A small image captioner, trained from scratch: 203450 training examples.
Rows from block 5 of the image encoder of a small image captioner, named by matrix and row number. Rows with one number belong to one channel. Each number is 500 + 25 x the weight over its row's rms, rounded and kept within 0 to 999. All counts start at 0. Numbers have three digits each. After the name is the row's rms in percent of the matrix's.
After each channel's rows are labels from the 100 images, of 14976, where the channel reaches its highest value: "top examples" is what is common among them; "peak at" is the part of the image that holds the peak. Only what is clearly more common there than usual is listed. The data: photos with spoken descriptions (Open Images, Localized Narratives).
# c3: 3x3 conv (encoder.blocks.5.c3.weight, 192x192x3x3, each kernel summed), inputs 0-63
# c1: pointwise conv (encoder.blocks.5.c1.weight, 192x192x1x1), inputs 0-63

c3.30 100:484486489534494541463484495500528485463531466488514501527508476476453503435508512456495471507458473471496451478517454481482509486460491468508480476517486476467499510500468484462524523468477503
c1.30 097:485507487477480492498471473467527510462485484477527458512468501480484490501481539471500505476482447437493456449507483451435507505498500477511532506482516451502507514521466516496479509508467509
top examples: text has "standing"; text has "wall"; text has "holding"; text has "woman"
peak at: top centre

c3.29 088:492499515533486490454506542484469472550521491511502539519468501487525496499444520493479474509495505542530492494507554496490530468512453509439536489537473475523484483498490518511501497508490491
c1.29 103:484502510505506524470503526495504522533516483509493512484486522536522501516466486514482500477452535532511535515477529466489468496491461544460532513494476517536446500476516501510461514471493513
top examples: text has "holding"; text has "two"; text has "grass"
peak at: top left; middle left

c3.66 100:459519523499497510520484521487489497496510487492503464500510480491499483472487505497479441518520512508533489499501514487507541477466535509502468415490497491529515453491513494523503483474525486
c1.66 103:512485479489481503511525517489449457482482473491497476491512505470452498487427514496451517510485455502506499527491481496472506522495510514490503549482502478490503496436475516534494490444492526
top examples: text has "trees"; text has "grass"; text has "plants"
peak at: bottom right

c3.53 070:468497518515477477477476480505508507471528487464504475470495466481507495513527487493465495479475471491445471507498483509437464519491528514476484483493495487483488475481478474487484512469522555
c1.53 103:481505505436442453469457466487485488502486479479520454456493497493491524505470508510475504484466463507481441488509482509424484532507514490488472518500481443473504450495492497521508473448473531
top examples: text has "holding"; text has "man"; text has "woman"
peak at: middle right

c3.57 088:507462479505521514506505545492456471488518471470492464499511493493482504459521484501474471464481529490475510523502465482474479508464502520493430486491453497464492438505478481460514499495486513
c1.57 105:442471493529499477473515501478472464490518481451465444507474482440505456469512509476487467482467511455500506486505512484473508486464468499534497490480481498493508453536488525471509501507471488
top examples: text has "people"; text has "sky"; text has "buildings"; text has "few"
peak at: bottom right

c3.96 107:502520465521486517459479500491496480502511479508511505485505446512490497506498487461500500506552477500505476516471471500528494483523494533494500490474447470466522495463530435482466523515494461
c1.96 097:473537477505487496475455501513510486461510491495489515534513479513482475532476497487513495534549471517513484507495485528512512527499519516508510504522457510470557486531514463541500476513492464
top examples: text has "wall"; text has "holding"; text has "front"; text has "man"
peak at: top centre

c3.191 080:489498511517501500474519489491466509465493538462468497476461479475505474507515542482474482470544490473504471466508459523472520464461501453468533498508526501523517486507525506433521485478528522
c1.191 101:512461536518476508482478498526476553510514475492506508489494480520507503529540500514452418476482533500485509497500502501515468501456483477480452478504485520494488440515533466485496519500510483
top examples: text has "standing"; text has "people"; text has "holding"
peak at: middle right

c3.135 098:497523470433502479481475495514522500481515440487484541544525476504487499474500463474492494536476471452496495505510503484488486521463500459490464500514501492437519510504456486456519543521470467
c1.135 102:480552498455475477454480525499515473469463471470486503537497487534510474479489489469523537524507505453539481505497494472465535511507495465474522500476498475496521524524483490459509493542487470
top examples: text has "wearing"; text has "man"; text has "smiling"; text has "woman"
peak at: centre; top centre

c3.1 107:488533535550470481498513476483505488479472490493510502535506493496501496484504501497494526511479462463501530482495494460485479484530493453514530527471494509456551500561508518518483458482524535
c1.1 100:478487521495468482490527489464517504480477496473524485500447491508502475501499537463488538476469466434513464464493460452423463473538456470537511523474512467501495495511545507483475472495481522
top examples: text has "wearing"; text has "woman"
peak at: top centre

c3.15 085:513512481476531492580499506493521501472483542525490521507520538492504512517525501520531513498515499514540511521487462485521482468490473463467500500468490513505499526480528494500502499487447511
c1.15 103:499480487525529496562495512549497523428520547552484528518506515483442482453521532562500463524485510503515524504496455510511436468489494486500482481523490539444508471481507517501491505478525551
top examples: text has "sky"; text has "trees"
peak at: top left

c3.101 124:512486511499480451504497498516512439508520472486443537526492528499487471525492481510485493478467476503471514496460509525477470454471494506492498506526471514490526507507511483495483520492444502
c1.101 113:521489519490499478489480497510508427498489490496473513477489514513513490539506499506503498486446498495495514489427480487457432445491492526493494498466494499505492507508515463491446515495452501
top examples: text has "water"
peak at: top centre

c3.27 064:494462539467494501514513493478516524514529483461522471441507484478470509530474497536477504492476495507517457480482524519470525506524503513469530489506532499486481474477552489494487487442526597
c1.27 097:467506497448442463495505484458464502504484540467508460506467509478477496503470546469481486502484457509521426472516482533414545501505507496556520502514541468498548478490524499492527482461501511
top examples: text has "wearing"; text has "man"
peak at: middle right

c3.121 103:485514479507529503489537484507477506496506496490508475509523480472531485489523537449445507537535454498503522456490461497441505475442519480441492506480466535482529470520497486470509509470517520
c1.121 099:497498502478467445495492469500481504509504475486468470511496475454524488498498502470500480504497456482472494475482501506433501484429500496465499514499463494496490451517465483495511507500496479
top examples: text has "standing"; text has "wall"; text has "holding"; text has "sitting"
peak at: centre

c3.107 109:483518523531501486470497511520500466499549468523502548509518505497514489494486472528472511517481476532506525424506507502489523496510479474459507477523488517506533496541491537490501474510535527
c1.107 097:482544513515507482536527535463494476496503495484508466518504527538502489544482509470470577513489474509534504438510447471425507509523489500477535536501494495519501523498537541463501451531509524
top examples: text has "grass"; text has "trees"
peak at: bottom left; bottom right

c3.28 069:505463476516513476515528493497490487478509495468475481508515463492521522511503451465511469511529486477479530524523478522470453535516519506488509466494483515446431491482464500467494530495523500
c1.28 100:484476460540515514538498486522478473482538508503530535517538470499523482478518486485486459509516489521531557519531484517553511530520507493504500467511484541502460493487451516483503506526539483
top examples: text has "holding"; text has "man"; text has "wearing"; text has "woman"
peak at: middle left

c3.143 109:522472488456511490549476527505517459525484486505459495508520520510454526501503507504517487477486508515473523444478468493498510502497515507490420495456501511490496509505478487495477507460456506
c1.143 096:523486490522524527534507520562501499489508514519506515520545515483472511480521537534488463512499514531499575453501461510524504527495511502529476488512516568474511532513492501493501508480534521
top examples: text has "sky"; text has "trees"; text has "grass"
peak at: top left

c3.95 085:502494508463480474502496492547487486496519476509468509485533475484516474528430503501484471509520498507448533485449515485500493474469481479499474492466483546509500452483451521493475508509534494
c1.95 097:496525508483482477507504498528514465468488530487509505520497507516485482553416548466456518502509477503505503476498441481427483486495515504515507550454512528518494470471477497501484461489510501
top examples: text has "wall"; text has "table"
peak at: top right

c3.166 104:482492463482493487465506503483500471487491486462479467526478450484465493482478487480498460507498479503497489534506514464489503512456480512476493509492484487489499469446453525484467512513485471
c1.166 097:472498495442501491458530526452531485469476486473506453519463493498506476480476522464513495489493482467513470548546498475453488487505495528535503515483485462466499491461494524483483505501473486
top examples: text has "people"; text has "grass"; text has "ground"
peak at: bottom right

c3.61 077:519482479523504502549517494544482517515487475527484546515511455507531505537485480489483501511527488478481548495488482468485463512514518507506513499485466521483427482496488459465477504543497507
c1.61 094:519464481469491504537538518478499480522467516483504519515461485490505515521493523449451515490506500462511484470502487469489495492515489520494527508475493458504450505468536496456485496497522483
top examples: text has "wearing"; text has "person"; text has "man"
peak at: top centre

c3.14 090:496456447504512479508474509500458508485494491518493494493490483541487465454500516514473474459465540496491505483492458476524467472471449478493466484461488504470470484461497467407478486465502507
c1.14 097:471511446481456442476441509467482507487485488477460441488483488508500486484494510497445444467475499459475453452495477482454507494448508502493512505466507475492500457504507536475497460477460496
top examples: text has "people"; text has "wall"; text has "sitting"; text has "table"
peak at: top right

c3.100 082:510481481500476492496483518505453505497512483491475477466488505491484470494448535461453485479511476514464505474485446485478455499437512505464511509481489489464475454479505470460489510502478525
c1.100 093:517510468557507526513482511537481493495520486491492529494523494514499483493485471499486484517535502532488543490489480526533483514471505476461497476522468534496492502515509468462498489533549508
top examples: text has "sky"; text has "trees"
peak at: top left

c3.131 076:514508518489522478472521490506491489444479488490494457468498487465485501504523483485463481501520484511483496490465494501464499493504531474463474497485464497498480469483494467486470497478497524
c1.131 101:477506470489462500484471486496496480472529501498475448511492453476504505478467514498474456524537475507480490482514493507463546524483524471519492498501487495507499441513473507493516499460528481
top examples: text has "standing"
peak at: middle right

c3.19 086:490518468482519534569497513492471507524468467533493523464492497513472522502489507537548542464545506474512516523471479457524498484524497479466490501444507509478503517469519498475478485538514532
c1.19 094:520505491495517528565476506525450516522516466542514514495537505516497524508481524529569518483537535496501552523479488479547492509526527494490462505484506577491500504455491461488481482532575519
top examples: text has "sky"; text has "trees"; text has "grass"; text has "plants"
peak at: top left

c3.42 108:505442520435451509528493485548484450528502497516497549482493513484501516501437443494468472490485489497488496479533491535497492539483523510487476507537532523517427489409489499520535507488472479
c1.42 102:531455528486505521520504497528536482517507484519501539436522518502489536526469468522473494468466525479456502483462506478501489490494489488488476515503522512506423503446515495504471549497505502
top examples: text has "trees"; text has "sky"
peak at: top left

c3.163 098:505499487446483486454450523532517496499518468505503526510501465514477499521527445488498469499449510460468486504495471483471453527497513527463460482511504480450484499500476481474503522532482478
c1.163 098:510524489488501530468431540515526487511511478513522516510532495546461506503513457488493487516460522473520507508507469478510502497496507516470464470490506532477493512491493449470478484503501498
top examples: text has "man"; text has "wearing"; text has "smiling"
peak at: top centre; centre

c3.186 081:511496500475489461489483512506490478467466538506491470489526450479537515487511498470486477515568518495516465488485486535455543480478531481463510511510506500539508491515525496478546493482534494
c1.186 101:505479517463455460500493499498512502512499495472493453496510511460517534535518467465474517479476479481499453493499516513470485484497515497474493537476506491524510501518532522531498510475466475
top examples: text has "holding"; text has "standing"; text has "wall"; text has "man"
peak at: centre; middle left

c3.128 106:497492508503530508429506503465483481498518489474497487491504499484490501506524425550493521475493486520514508465467540501517499480519442494380510499535453461500503514512503484499500508525495546
c1.128 103:477508481501514534444476505461505513530511503489512474502459475526506521491512436495481499464525493533516487473488498491521480494548466524433503454476450470505507518504509476481475474512499488
top examples: text has "grass"; text has "trees"; text has "ground"
peak at: bottom left

c3.120 110:505504498521502494532467497524490427533523490527427508472517514485510504511507485517518499488486494470498533477431463464493526502519495521462504489465515528501502481500491526483433507500465498
c1.120 104:535517494498499438554498505497489471560487463499453420460512527486523515523511491492515502492490466472468517473436490489467492517499468540467496499451511490505495489513509515494462522531440491
top examples: text has "trees"; text has "sky"; text has "grass"; text has "water"
peak at: top right

c3.118 081:508483498486528517474512512507514493475492503495486481443498466472503527496563516478505465486497509469457498503489478496515496497517507482513492498486487493494463483469526469476496532507480495
c1.118 094:499503472484514486502487487517460467497486501513472485533494483475508490490480560509511476500551511506516520490498466533514565498507530499506510501509496489491518499486470490479522488515528503
top examples: text has "standing"; text has "holding"; text has "man"; text has "wearing"
peak at: top centre

c3.123 062:519527535504538522612476544462493535465487511518518513509535452496501525488525524509534502502500493506525501482487531476489492463502525457508508469498500496499526468527549498526517515529501513
c1.123 099:511521470521553532573502511510505506464513490525555493514537457527463501480469504520483535556509488487523543499502488489512484526503512490518487496520486549437501498478500514495511478484568500
top examples: text has "trees"; text has "sky"; text has "grass"; text has "road"
peak at: top right

c3.63 084:474515521513504485511458498485455512484501498495490497503480449495500452490490476554486465509491488501522485476488485513476513487470486443485509442490472502504527481484513503529493472485523551
c1.63 100:517528548509528477507511507472481473458443505490466456480469509508494466521480488492508515501464483461504490485468470470466479471479462501486540523460494482497508493485529526498458503474483523
top examples: text has "trees"
peak at: top right; middle right

c3.41 107:472503491502482486517474484500419495512478503476495481466471528506501489500454577459477485514529487507491501472479455479514525508491543497515494479474508523522498475477495458492479468479516486
c1.41 100:494488491487444449517483449467473501520471501436506470468463518513522509524459574444510474494517460494493471485475485482451507502517519489503508518473497488536505489515499499511488476520486499
top examples: text has "man"
peak at: top centre

c3.190 099:489513511511520526441512480464496517548474446440507468450517472484502513505475457494483531501501492500477518491452508487506512467501491507470493509473463506543502513451506471504471499517561523
c1.190 098:503490509522543531477494491512486518514514492494518515473536449507469503493473477530484516519510522488493544523492494523521500484505499484487484495487476550516516481480505436496490470510517524
top examples: text has "table"
peak at: bottom right

c3.31 076:532520488456508499543506510498457537470497523526457507499511484477516519533482522497513438487526468461494520508498497481517471496443532494503541510495511533512507483466508467487509536508481514
c1.31 101:498534494476549503537518522521461490476475493525456515508517517477493521516502514524492506490495498475506548480485481489513494507467490504473516507498506555505538498488491498488499530503529539
top examples: text has "two"; text has "wearing"
peak at: top left

c3.154 112:471488483473458487519451469519484484515511542497480485500496464481523484482475512506477460505530500511488512473487472483476515495462514487445489460455504534514494436492466506463503480494514486
c1.154 099:478496483457465484514478503469505505516506563443494448514491497467536512516511538473475512476511481509508470461502495485467510475485523505481487464470495483520507457508516512507493501500474456
top examples: text has "wall"; text has "table"
peak at: top right

c3.48 085:456542533507494505484490510487506517517509466459472526477510503514544477517482486516516469489488516533465524471437511483488516473466524490513505488479462556556515446508482503516487508525516496
c1.48 096:494553534512508494511516514466523491479478485437444459475464532514494483540473503474483523488484459489497481486497468476434497481488503499518535522480503503526477492481511518482491500509488514
top examples: text has "grass"; text has "plants"
peak at: bottom right

c3.133 081:485479496461473500486494473511516489506529455519498510510489470508514503496501485481498483502495467468469496512534492488466498527510499451512480487544506493492445465534474494521497506494517472
c1.133 096:495473486461456480496513512440510500522500484506467483497470496500526504506531505465486474506510495476492460484528471454484505488501493492496525484492526451526447497528507512505494498517485443
top examples: text has "holding"; text has "man"; text has "wearing"; text has "woman"
peak at: top centre

c3.7 105:482499517491486475513493513513518473485495471496488554513510482487500486485468473529481478502483500513511526465501512514486505472466471468466509469521471535503497477490460501482487478496534495
c1.7 101:503519520502518464563520526473511501478445524470503478498474541493499463514477526499504537510495490475540508458507468474439498453496479503525547524483485494510503493469517525471492465522517522
top examples: text has "trees"; text has "grass"
peak at: bottom right