From a checkpoint of a small image captioner.
Model: 64-pixel images, decoder width 256, decoder norm layernorm.
Data: trained on photos with spoken descriptions (Open Images, Localized Narratives), 203450 training examples, 5.8 epochs.
Rows from block 3 of the image encoder, named by matrix and row number. Each number is 128 + 32 x the weight over its row's rms, rounded and kept within 0 to 255. All counts start at 0. After the name is the row's rms in percent of the matrix's.
# c3: 3x3 conv (encoder.blocks.3.c3.weight, 112x112x3x3), inputs 84-111, a 3x3 kernel for each
c3.75 097 [ 74 124  94 182 154 187 187 239 194  89 127  75  63 123  64 131  66  85 119 107 142 120 160 165 141 125 108 118 120 127 163 199 196 140 210 140  64  89  80  58 123 113 185 133 120 112 145 115 109 163  89 115  77 102 111 134 126 146 147 132 123 120 152 148 171 176 128 208 155 124 147 110 122 129 136 128 194 125 132  92  68 152  94 108 111 142 151 176 185  85 147 156  77 154 148  95 173 136 131 103 128 109 122 160  76  89  62  88 100 145 130 156 173 182  95 117 139 175 164  91 136 138  74 121  95 135 124 117 101 131 155 116 129 120 130  87 134 150 118 132 120 151 179 180 130 117 142 143 141 114 118 114 108  92 140 132  96 156 161 141 165 175 169 145  83 140 126  80 149 136 146 113 144  96 104 134 142 135 192 139 111 134 105 126 140 104  96  81 116  78  96  89  78 108 147 158 203 194 139 175 156 144 153 145 106  98 126 101 139  77 142 146  80 130   5  41 160 129 130 125 123 137 127 133 127 122 136 125 149 162 149 106 110 131  92 102 129  96 114 149  95  95 123 121 173 102 107 127 162 142 147 147]
c3.76 099 [129 113 127 131 170 153  76 126 126  87 136  82 132 149 127  89  93  77 235 163  88 185  99 108 116 144 119 139 117 111 167 130 103 156 133 117  66 101  94 133 121  76 124  64  87 132 130 135 151  78 118 137 101  95 122 131 123 174 144 156 151 131 165 158 119  91 141 122  69 160 128 110 114 115 135 119 122 136 147 149 152 190  78  76 170 108 109 116 131 106  95 147 111 104 119 164  73 105 164 129 158 160 129 143 139 162 158 145 108 112 102  68 114  99  95 105 129 109  95  62 126 141 117 107 104  90 180 149 134 149  88 134 116 119 107 111 153 109 136 129 124 144 152 152 157 138  78 146 129 130 113  93 132 141 106  69 111  95  91 127 107 138  64 124 117 108 144 183 123 146 139 141 110 150 146 147 107 161 115  82  83 140 161  78 114  93  86 112 109 161 152 120 151 144 175 140 153 202 135 133  87 107  89  97 103 111 124 168 133 140 125 119 133  86  95 121 113  88 136  99 112 133 107 141 109 123 128 137 124  54 109 121 137 139 140 161 138 113 107  97 122  99  85 154 143 108 195 174 131 147 103  86]
c3.77 100 [163  81 151 158 158 125 162 143 144  78  87 113 161 138 110 147 144 155 150 169 170 151 120 240  96 189 127 116  86  91 151 164 205 164 178 144 109  85  96 113 107 104 102 132 124 113 110 124 125 103 140 178 201 209 121 110 111 144 122 218 177 203 225  85  93  98 131 104 126 139 156 171  80 127 131 111 123 186 100 156 167 160 113 169 138 126  93 124 114 107 190 170 196 148 156 136 128 109 119  70 105 102 108 101 129 106 129 144 140 135 125 148 147 141 117 168 128 149 122 106 196 135 109 162 126  77  89 116  87 104  97 139  82 110  99  92 117  97 118 121 111 134 181 173  74  67  55  78 105  53  64  94  71 145  85  87  91 104 128 105 136 149 130 159  96 130 128 105 144 142 108 105 143 129 106 121 155 136 128 121 138 131 138 120 156 180 135 145 146 152 111 110 104 124  82 139 124  97 112 111 164 110 125 147  88 121 140  90  93  91 102  91 107 104 101 126 156 139 150 163 140  62 166 118  88 144 147  99 121 134  85  80 104  80 120 101 104 127 127 184 134 158 160 121 109 118  88 103 102  97  56  69]
c3.78 103 [177 121  95 170 122  81 143 151 128 105 124 190 106  94 149 139  82 138 136 105  93 136 108  90 122 155  40 137 162 170 115 129 174 113 159 129  96 195 220 150 208 222 111 214 164 136 150 178 120 124 197 158 164 201 135 109 147 121 110 164  71 130 135 113  94 120  91 113 121 102 131 146 142 108 114 152 115 126 147 140 121 111 108 118 126 136 130 109  96 128 125 129  92 119 124  89 153 186 102 149 136 173 143 130 172 134  75 149  85 134  88 130 138 135  81 101 121  78  75 125 117 101  98 101 111 110 112  75 143 129 104 151 110 117 151 188  94  71 170 135 101 106 136  56 114 145 108 115 164 104 154 140 128  69 132 127  85 115 142 142 164 158 139 161 125 124 129 117 154 106 113 118 163 113  97 113 100  83 169 148 169 148 193 187 153 177 160  85 168 138 123  89 139 116 137 162 163  89  89  68 111 140  87  86 179 191 105 137  97 151 148 126 183 189 157 170  51 119 119  94 113 118  88  67 117 120 132 159  97 143 146 101  58 120 127 129 146 139 131 140 117 139 110  98 146 113 116 133 133 143 164 129]
c3.79 103 [142 105 132 143 126 149 147 172 196 152 178 154 108 137 115 142  64 114 176 222 156 132 122 140  99 177 156 112 134 125 107 150 176 117 162 161 155 134 120 125 114 127 119  64 104 155 150 110 104 122  92 125 117 122 128 106  89 104  98 104 157 158 114 130 147 130 102 137 128 102  75  87 132 167 155  94 103 142  78  93  80 144 104 126 111 101  93 125 137 148 178 104  92 143 115 113 154 111  92 154 184 169 124 134 150  73  69  63 116 122 113  74 106  95  98 118 106 108 120 102  96 114 119 155  91 139 192 185 131 195 151 118 118  92  56 107 133  89 146 132 124 143 161 170 137 112 109 125 112  92 134  94 138 107 141 105 126 113 125 122 131 134  95 127 121  80  95 123  72  71  20 134 122 142 120 113 126 166 165 148 141 184 164 134 126 147  57  62  52 125 114 139 113 134  99 142 150 133 121 159 117 119 118  87 109 143 114 158 169 156 108 134 112 108 129 104  77 120 115  90 112  83 154 177 127 128 131 174  76 119 120  87  95 123 106 114 132  97 116 122  83 120 130 128  95 144 141 114 125 164 177 204]
c3.80 102 [136 118 131 111 110 106 121 103 102 129 116 100 132 133  93 115 117 111 132 167 153 203 132 215 150 255 232 121 106 136 138 121 149 136 115 115 131  89  91  88  60  14 105  83  57 124 128  94 123 107  94 142 161 125 135 134 145 127 105 132 119 110 119 139 136 130 175 138 164 203 206 218 105 136 128  96 111 136 110 140 110 102  78  71 106 119 127 127 151 146 135 151 126 130 126 111 123 146  81  93 127 107  83  87  90  82  91  79 145 154 124 166 115 135  98 122 117 174 146 126 193 151 146 161 149 114 121 150  78 120  88  95  90  90 103 157 124 149 104  94  71 139 131 127 137 102  40 139 124  64 121  69  78 115 163 133 125 100 142 131 156 175 118 154 142 146 165 147 168 195 139 104 144 120 124  98 147 118 113 178 129 138 116  94 105  71  93  87  69 147 144 127 103 115  84 127 108  93 110 133 103 146 119 143 142 157 152 107 122 105 105 105  97  78 105  74  86 108  60 134 148 115 142 162 112 129 107 107 136 131  97 132 149  93 100 112 123 106 118 124 147 111 141 102 104  57 157 129 138 144 116  74]
c3.81 104 [114 101 123 138 152 154 127 121 121 159 116 128 165 135 102 146 110 100 117 137 148 139 121 153 123 127 126 129  92 121 130 148 121 110  60  86 164 124 102 163 114  76 151 116 117 113 126 111  88 104 102  71  62 113 120  98 117 115  76  82 103  57  78  86  93 112  90 107 109  33  46  32 105 110 129 110 103 135  72  99 112 142 116  91 136 122  91 119 115  60 119 154 152 134 165 143  95 127 126 134 126 121 116 109 104 106  81  97  91  94  60 116 133  87 111 136  94 147 115 112 112 123 104 160  81  77 158 131 166 101 126 176  73 110 101 118 102 121 135 130 107  98  66  78 107 148 121 107 144  67 122  46  59  51  65  46  20  86  60  46  73  90 152 150 152 109 123 134  95 114 140 120 159 152 120 149 139 142 170 156 151 143 168 133 117 158  80  76 115  79  47  34  40  78  33  89  29  40  65 128 119 118 116 145  85 117 116 142 161 150 154 124 170 134 158 167  77 141 105  97 146 136 149 176 156 139 139 122 157 165 144  87 136  92 137 117 123 158 151 112 149 138 131  81 138 119 104 132 129 127 175 133]
c3.82 100 [139  99  79 114  94 151  84  78 145 111 127 140 155 133  72 168 150  82 121  68 142 110 112 148  81 100 166 133 136 155 135 135 171 129 158 150 121  73 134 131 108 155 158 166 190 141 134  92 170 124  48 165 133  56 108 138 130 141 140 112 133 159 117 114 104  86 191 148  90 156 143 110 165 141 124 169 149  57 174 144  72 115 132 154  97 133 208 113 142 173 144 143 154 149 137 156 157 103 119 130 132 130 173 110  65 171 132  52  76 151 134  96 153 152  93 137 118 145 113 118 138 111 111 115 117 103 149 124 128 181 118  66 161 127  60  81 129 173  91 141 190  84 126 177 130 126 170  91 105 161 139 102 129  78 107 165  91 133 156  72 140 162 152 108  96 145 110  84 134  89 106 130 120 137 133 136 137 100 178 179 151 134 136 201 111  67 182 138  64 113 122 177  58 127 175  78 104 202 131 152 113 183 123 104 172 121 114 142 121  75 184 121  55 204 115  41 145 152 139 151 182 171 133 143 146 138 149 162 118 181 140 136 135 125  70 101 153  92 103 146 126 139 128 126 125 112 102 117 135  78 135 126]
c3.83 101 [136  31 173 130  82 117 132  78 103 168 114 117 212 103 135 131  93 115 111 115 120  96 128 109 118 145 124 157 149 133 156 142 118 175 135 124 144 113 148 161 174 184 147 112 146 130  59 136 153  49 159 146  69 145 121  97 140 133 112 157 142 122 140 163 120 106 150 137 135 128 140 112 137  93 114 138  74 144 127 115 182 140 148 107  92 134 111 109 133  65 131 132 132 154 117 109 124 145 122 176  58 153 199  37 182 156  82 209 124 127 137 172 140 106  97 126 106 139 122  61 132  76  90  80  68  42  95 118 206  73  95 188 123 106 149 129  87 122 132 114 112 137  97  99 116 158  85 137 172  75 117 123  50 171 174 134 172 136 114 129 129 107 129 115 126 131 125 181 151 154 198 115 111 126 126 123 127 119 142 154 154 103 167 204  96 222 136 103 160 177 151 159 160 130 141 169 128 136 137 158  91 111 112  94 119  90 119 158  74 163 178  49 195 162 104 171 134 130  86 119 150 111 125 113 106 109  97 119 130 134 121 149 164 109 117 126 114 131 119  88 103  90  93 141 144  83 145 151 100  98 136  73]
c3.84 100 [ 77  80 105 127 152 160 101 149 160 194 127 183 186  87 136 201 182 149 127 141 108 116 151  88  94 140 134 105 121 141 187 123 197 144 134 194 151 102 151 168 146 111 144 114 123 172 135 138 183  80 116 200 140 156 138 123 125 140 100 135 161 168 124 104 111  85 160 102 131 110 116  93 160 111  93 142  81 110 147 137 139 145 106 138 150 141 124  75  77 100  96 118 107 129 119 122  97  88 100 178 141 129 169  73 108 186 185 151 112 139 147 150 151 132 140 118 145 120  78 114 100  58  88 130 119 105 121 118 112 126 121 116 129 136 125 114 136  62 115 139 128  55 153 134 111 129 153 134 125 164 137 100 146 107 147 124 138 131 103 137  83 138  89 102  63  94 110 131  80 132 134 148 134 129 175 136 142 114  98 111 136 154 141 142 103 136 124 134 152  73 144  92 101 134 129  58 115 101 109  77  90  90  38  82  92  66  99 206 108 146 189  40 149 224 178 168 112  45  99 126 117  72 119  77  86 147 147 150  98 110 123 165 149 124 125 124 156 144 114 160 152 133 143 104 127 167 152 154 161 116  87 142]
c3.85 096 [165 223 177 145 180 210 115 121 234  84 143 124 130 116 151 116 179 126 139 126 127 173 132 139  86 106  91 147 174 116 128 177 155  94 153 140 110 103 124 137 136 168 126 184 179 119 123  96 129 141  88 156 153  77 132 139 130 122 152 157 123 174 161 126 116 122 141 141 107 132 135  80 152 126  61 190 183 106 178 179  58 159 162 111 130 127 137 119 136 128 142  79  86 165 145 108 160 153 103 142 130  47 143 138  52 138 160  53  98 138 147 126 146 130 117 142 136 131 149 182 144 182 198 137 151 190 153 115 110 194 153 116 190 168 152 110 139 142 100 142 137 129 164 144  91 147 170 114 146 192  92 139 150 130 133 136 144 152 111 125 126 129  97  97  49 117 135  19 114 158  80 151 155 133 130 130 157 103 140 143 139 151  96 155  97  38 205 151  68 104  92 103 112  91 132 106 106 143 172 157 115 179 155  99 151 169 117 103 123  67 147 151  56 172 140  70 185 165 107 133 114 109 129 109 103 175 145 139 127 114 118 140 158 134 120 139 136 124 119 151 115 147 132 151 173 148 143 140 156  75 141 172]
c3.86 103 [141 167 171 127 116 150 126  83  65 156 148 140 152 119  94 129 152 133 157 188 170 148 109 140 113 143 138 110 122 107 156 123 139 174  92 161 176 158 136 153 131 115 104 151 158 146  97 117 144 119  99 122 172 121 144  83 128 122 103 124  90 121  74 112  95  79 135 102  82 128 168 106 128  61 113 106 121 137  80 122  93 181 184 171 141 123 117 114   0  99  92 136 192 104 142 134 108  28  48 111 108 113 132 125 157 135 165 124 114 151 137 115 105 110 127 122 105 124 106  91 136 132  83 137 110 106  78  32 141 146 102 131 167 106  72 171 179 106  98 109  80 112  77 102 102 162 131 108 125  97 155  92 114 128 155 140 137  98 119 148 122 147 112 103 127  98 145 169 139 138 126 127 119 140 165 136 154 103  73 101 102  57  92 118 121 115  75 107  84 129 189 173  94 115 130 124  56 107 139  67 107 135 137 135 106  99  98 123 101 147 115 126 152 124 175 126  95  96  80 160 125 120 126  75  91 116 136 151 118 111 105 127  97 138 117 109  95 169 113 103 136 129 146  66 147 151 143 133 149 119  97 127]
c3.87 097 [173 151 154 150 126 117 122 124 134  91 131 109 116 121 118 134 156 130 160 173 160 170  95 138 148 127 106  98 109 125 150  76 149 129 114 133  97 107 114 124 124 107 156 147 131 105 140 127 127 144 128 108 114 153 133 163  96 149 178 147 169 142 171 111  97  87 126  89  91 120  91 126 106 141 125 180 177 149 154 172 123 141 123 157 153 142 170 153 197 185 129 150 134 128 137 124 199 169 178  97 106 121 149 138 129 135 138 139 169 170 159 166 153 137 146 165 139 111 118 138 123 148 143 114 163 117  61  86 111  98 128 134  89 137 154 136 144 145  99 112 137 136 164 175 143 153 150 128 109 135  79 148 114 143 175 122 148 125 125 114 140  78 130 147 113 152 138 151 181 192 201 152 203 150 175 148 159 126 157 119  68  66  92 146 101 131 154 136 152 119 150 146 144 132 142 153 142 145 144 145 121 151 140 139 155 182 156 119 122 116 160 167 135 127 147 123 161 168 152 141 144 137 134 160 136 120 138 124 106 118 145 152 155 142 155 153 151 150 145 142 132 132 167 158 180 156 161 155 138 165 146  98]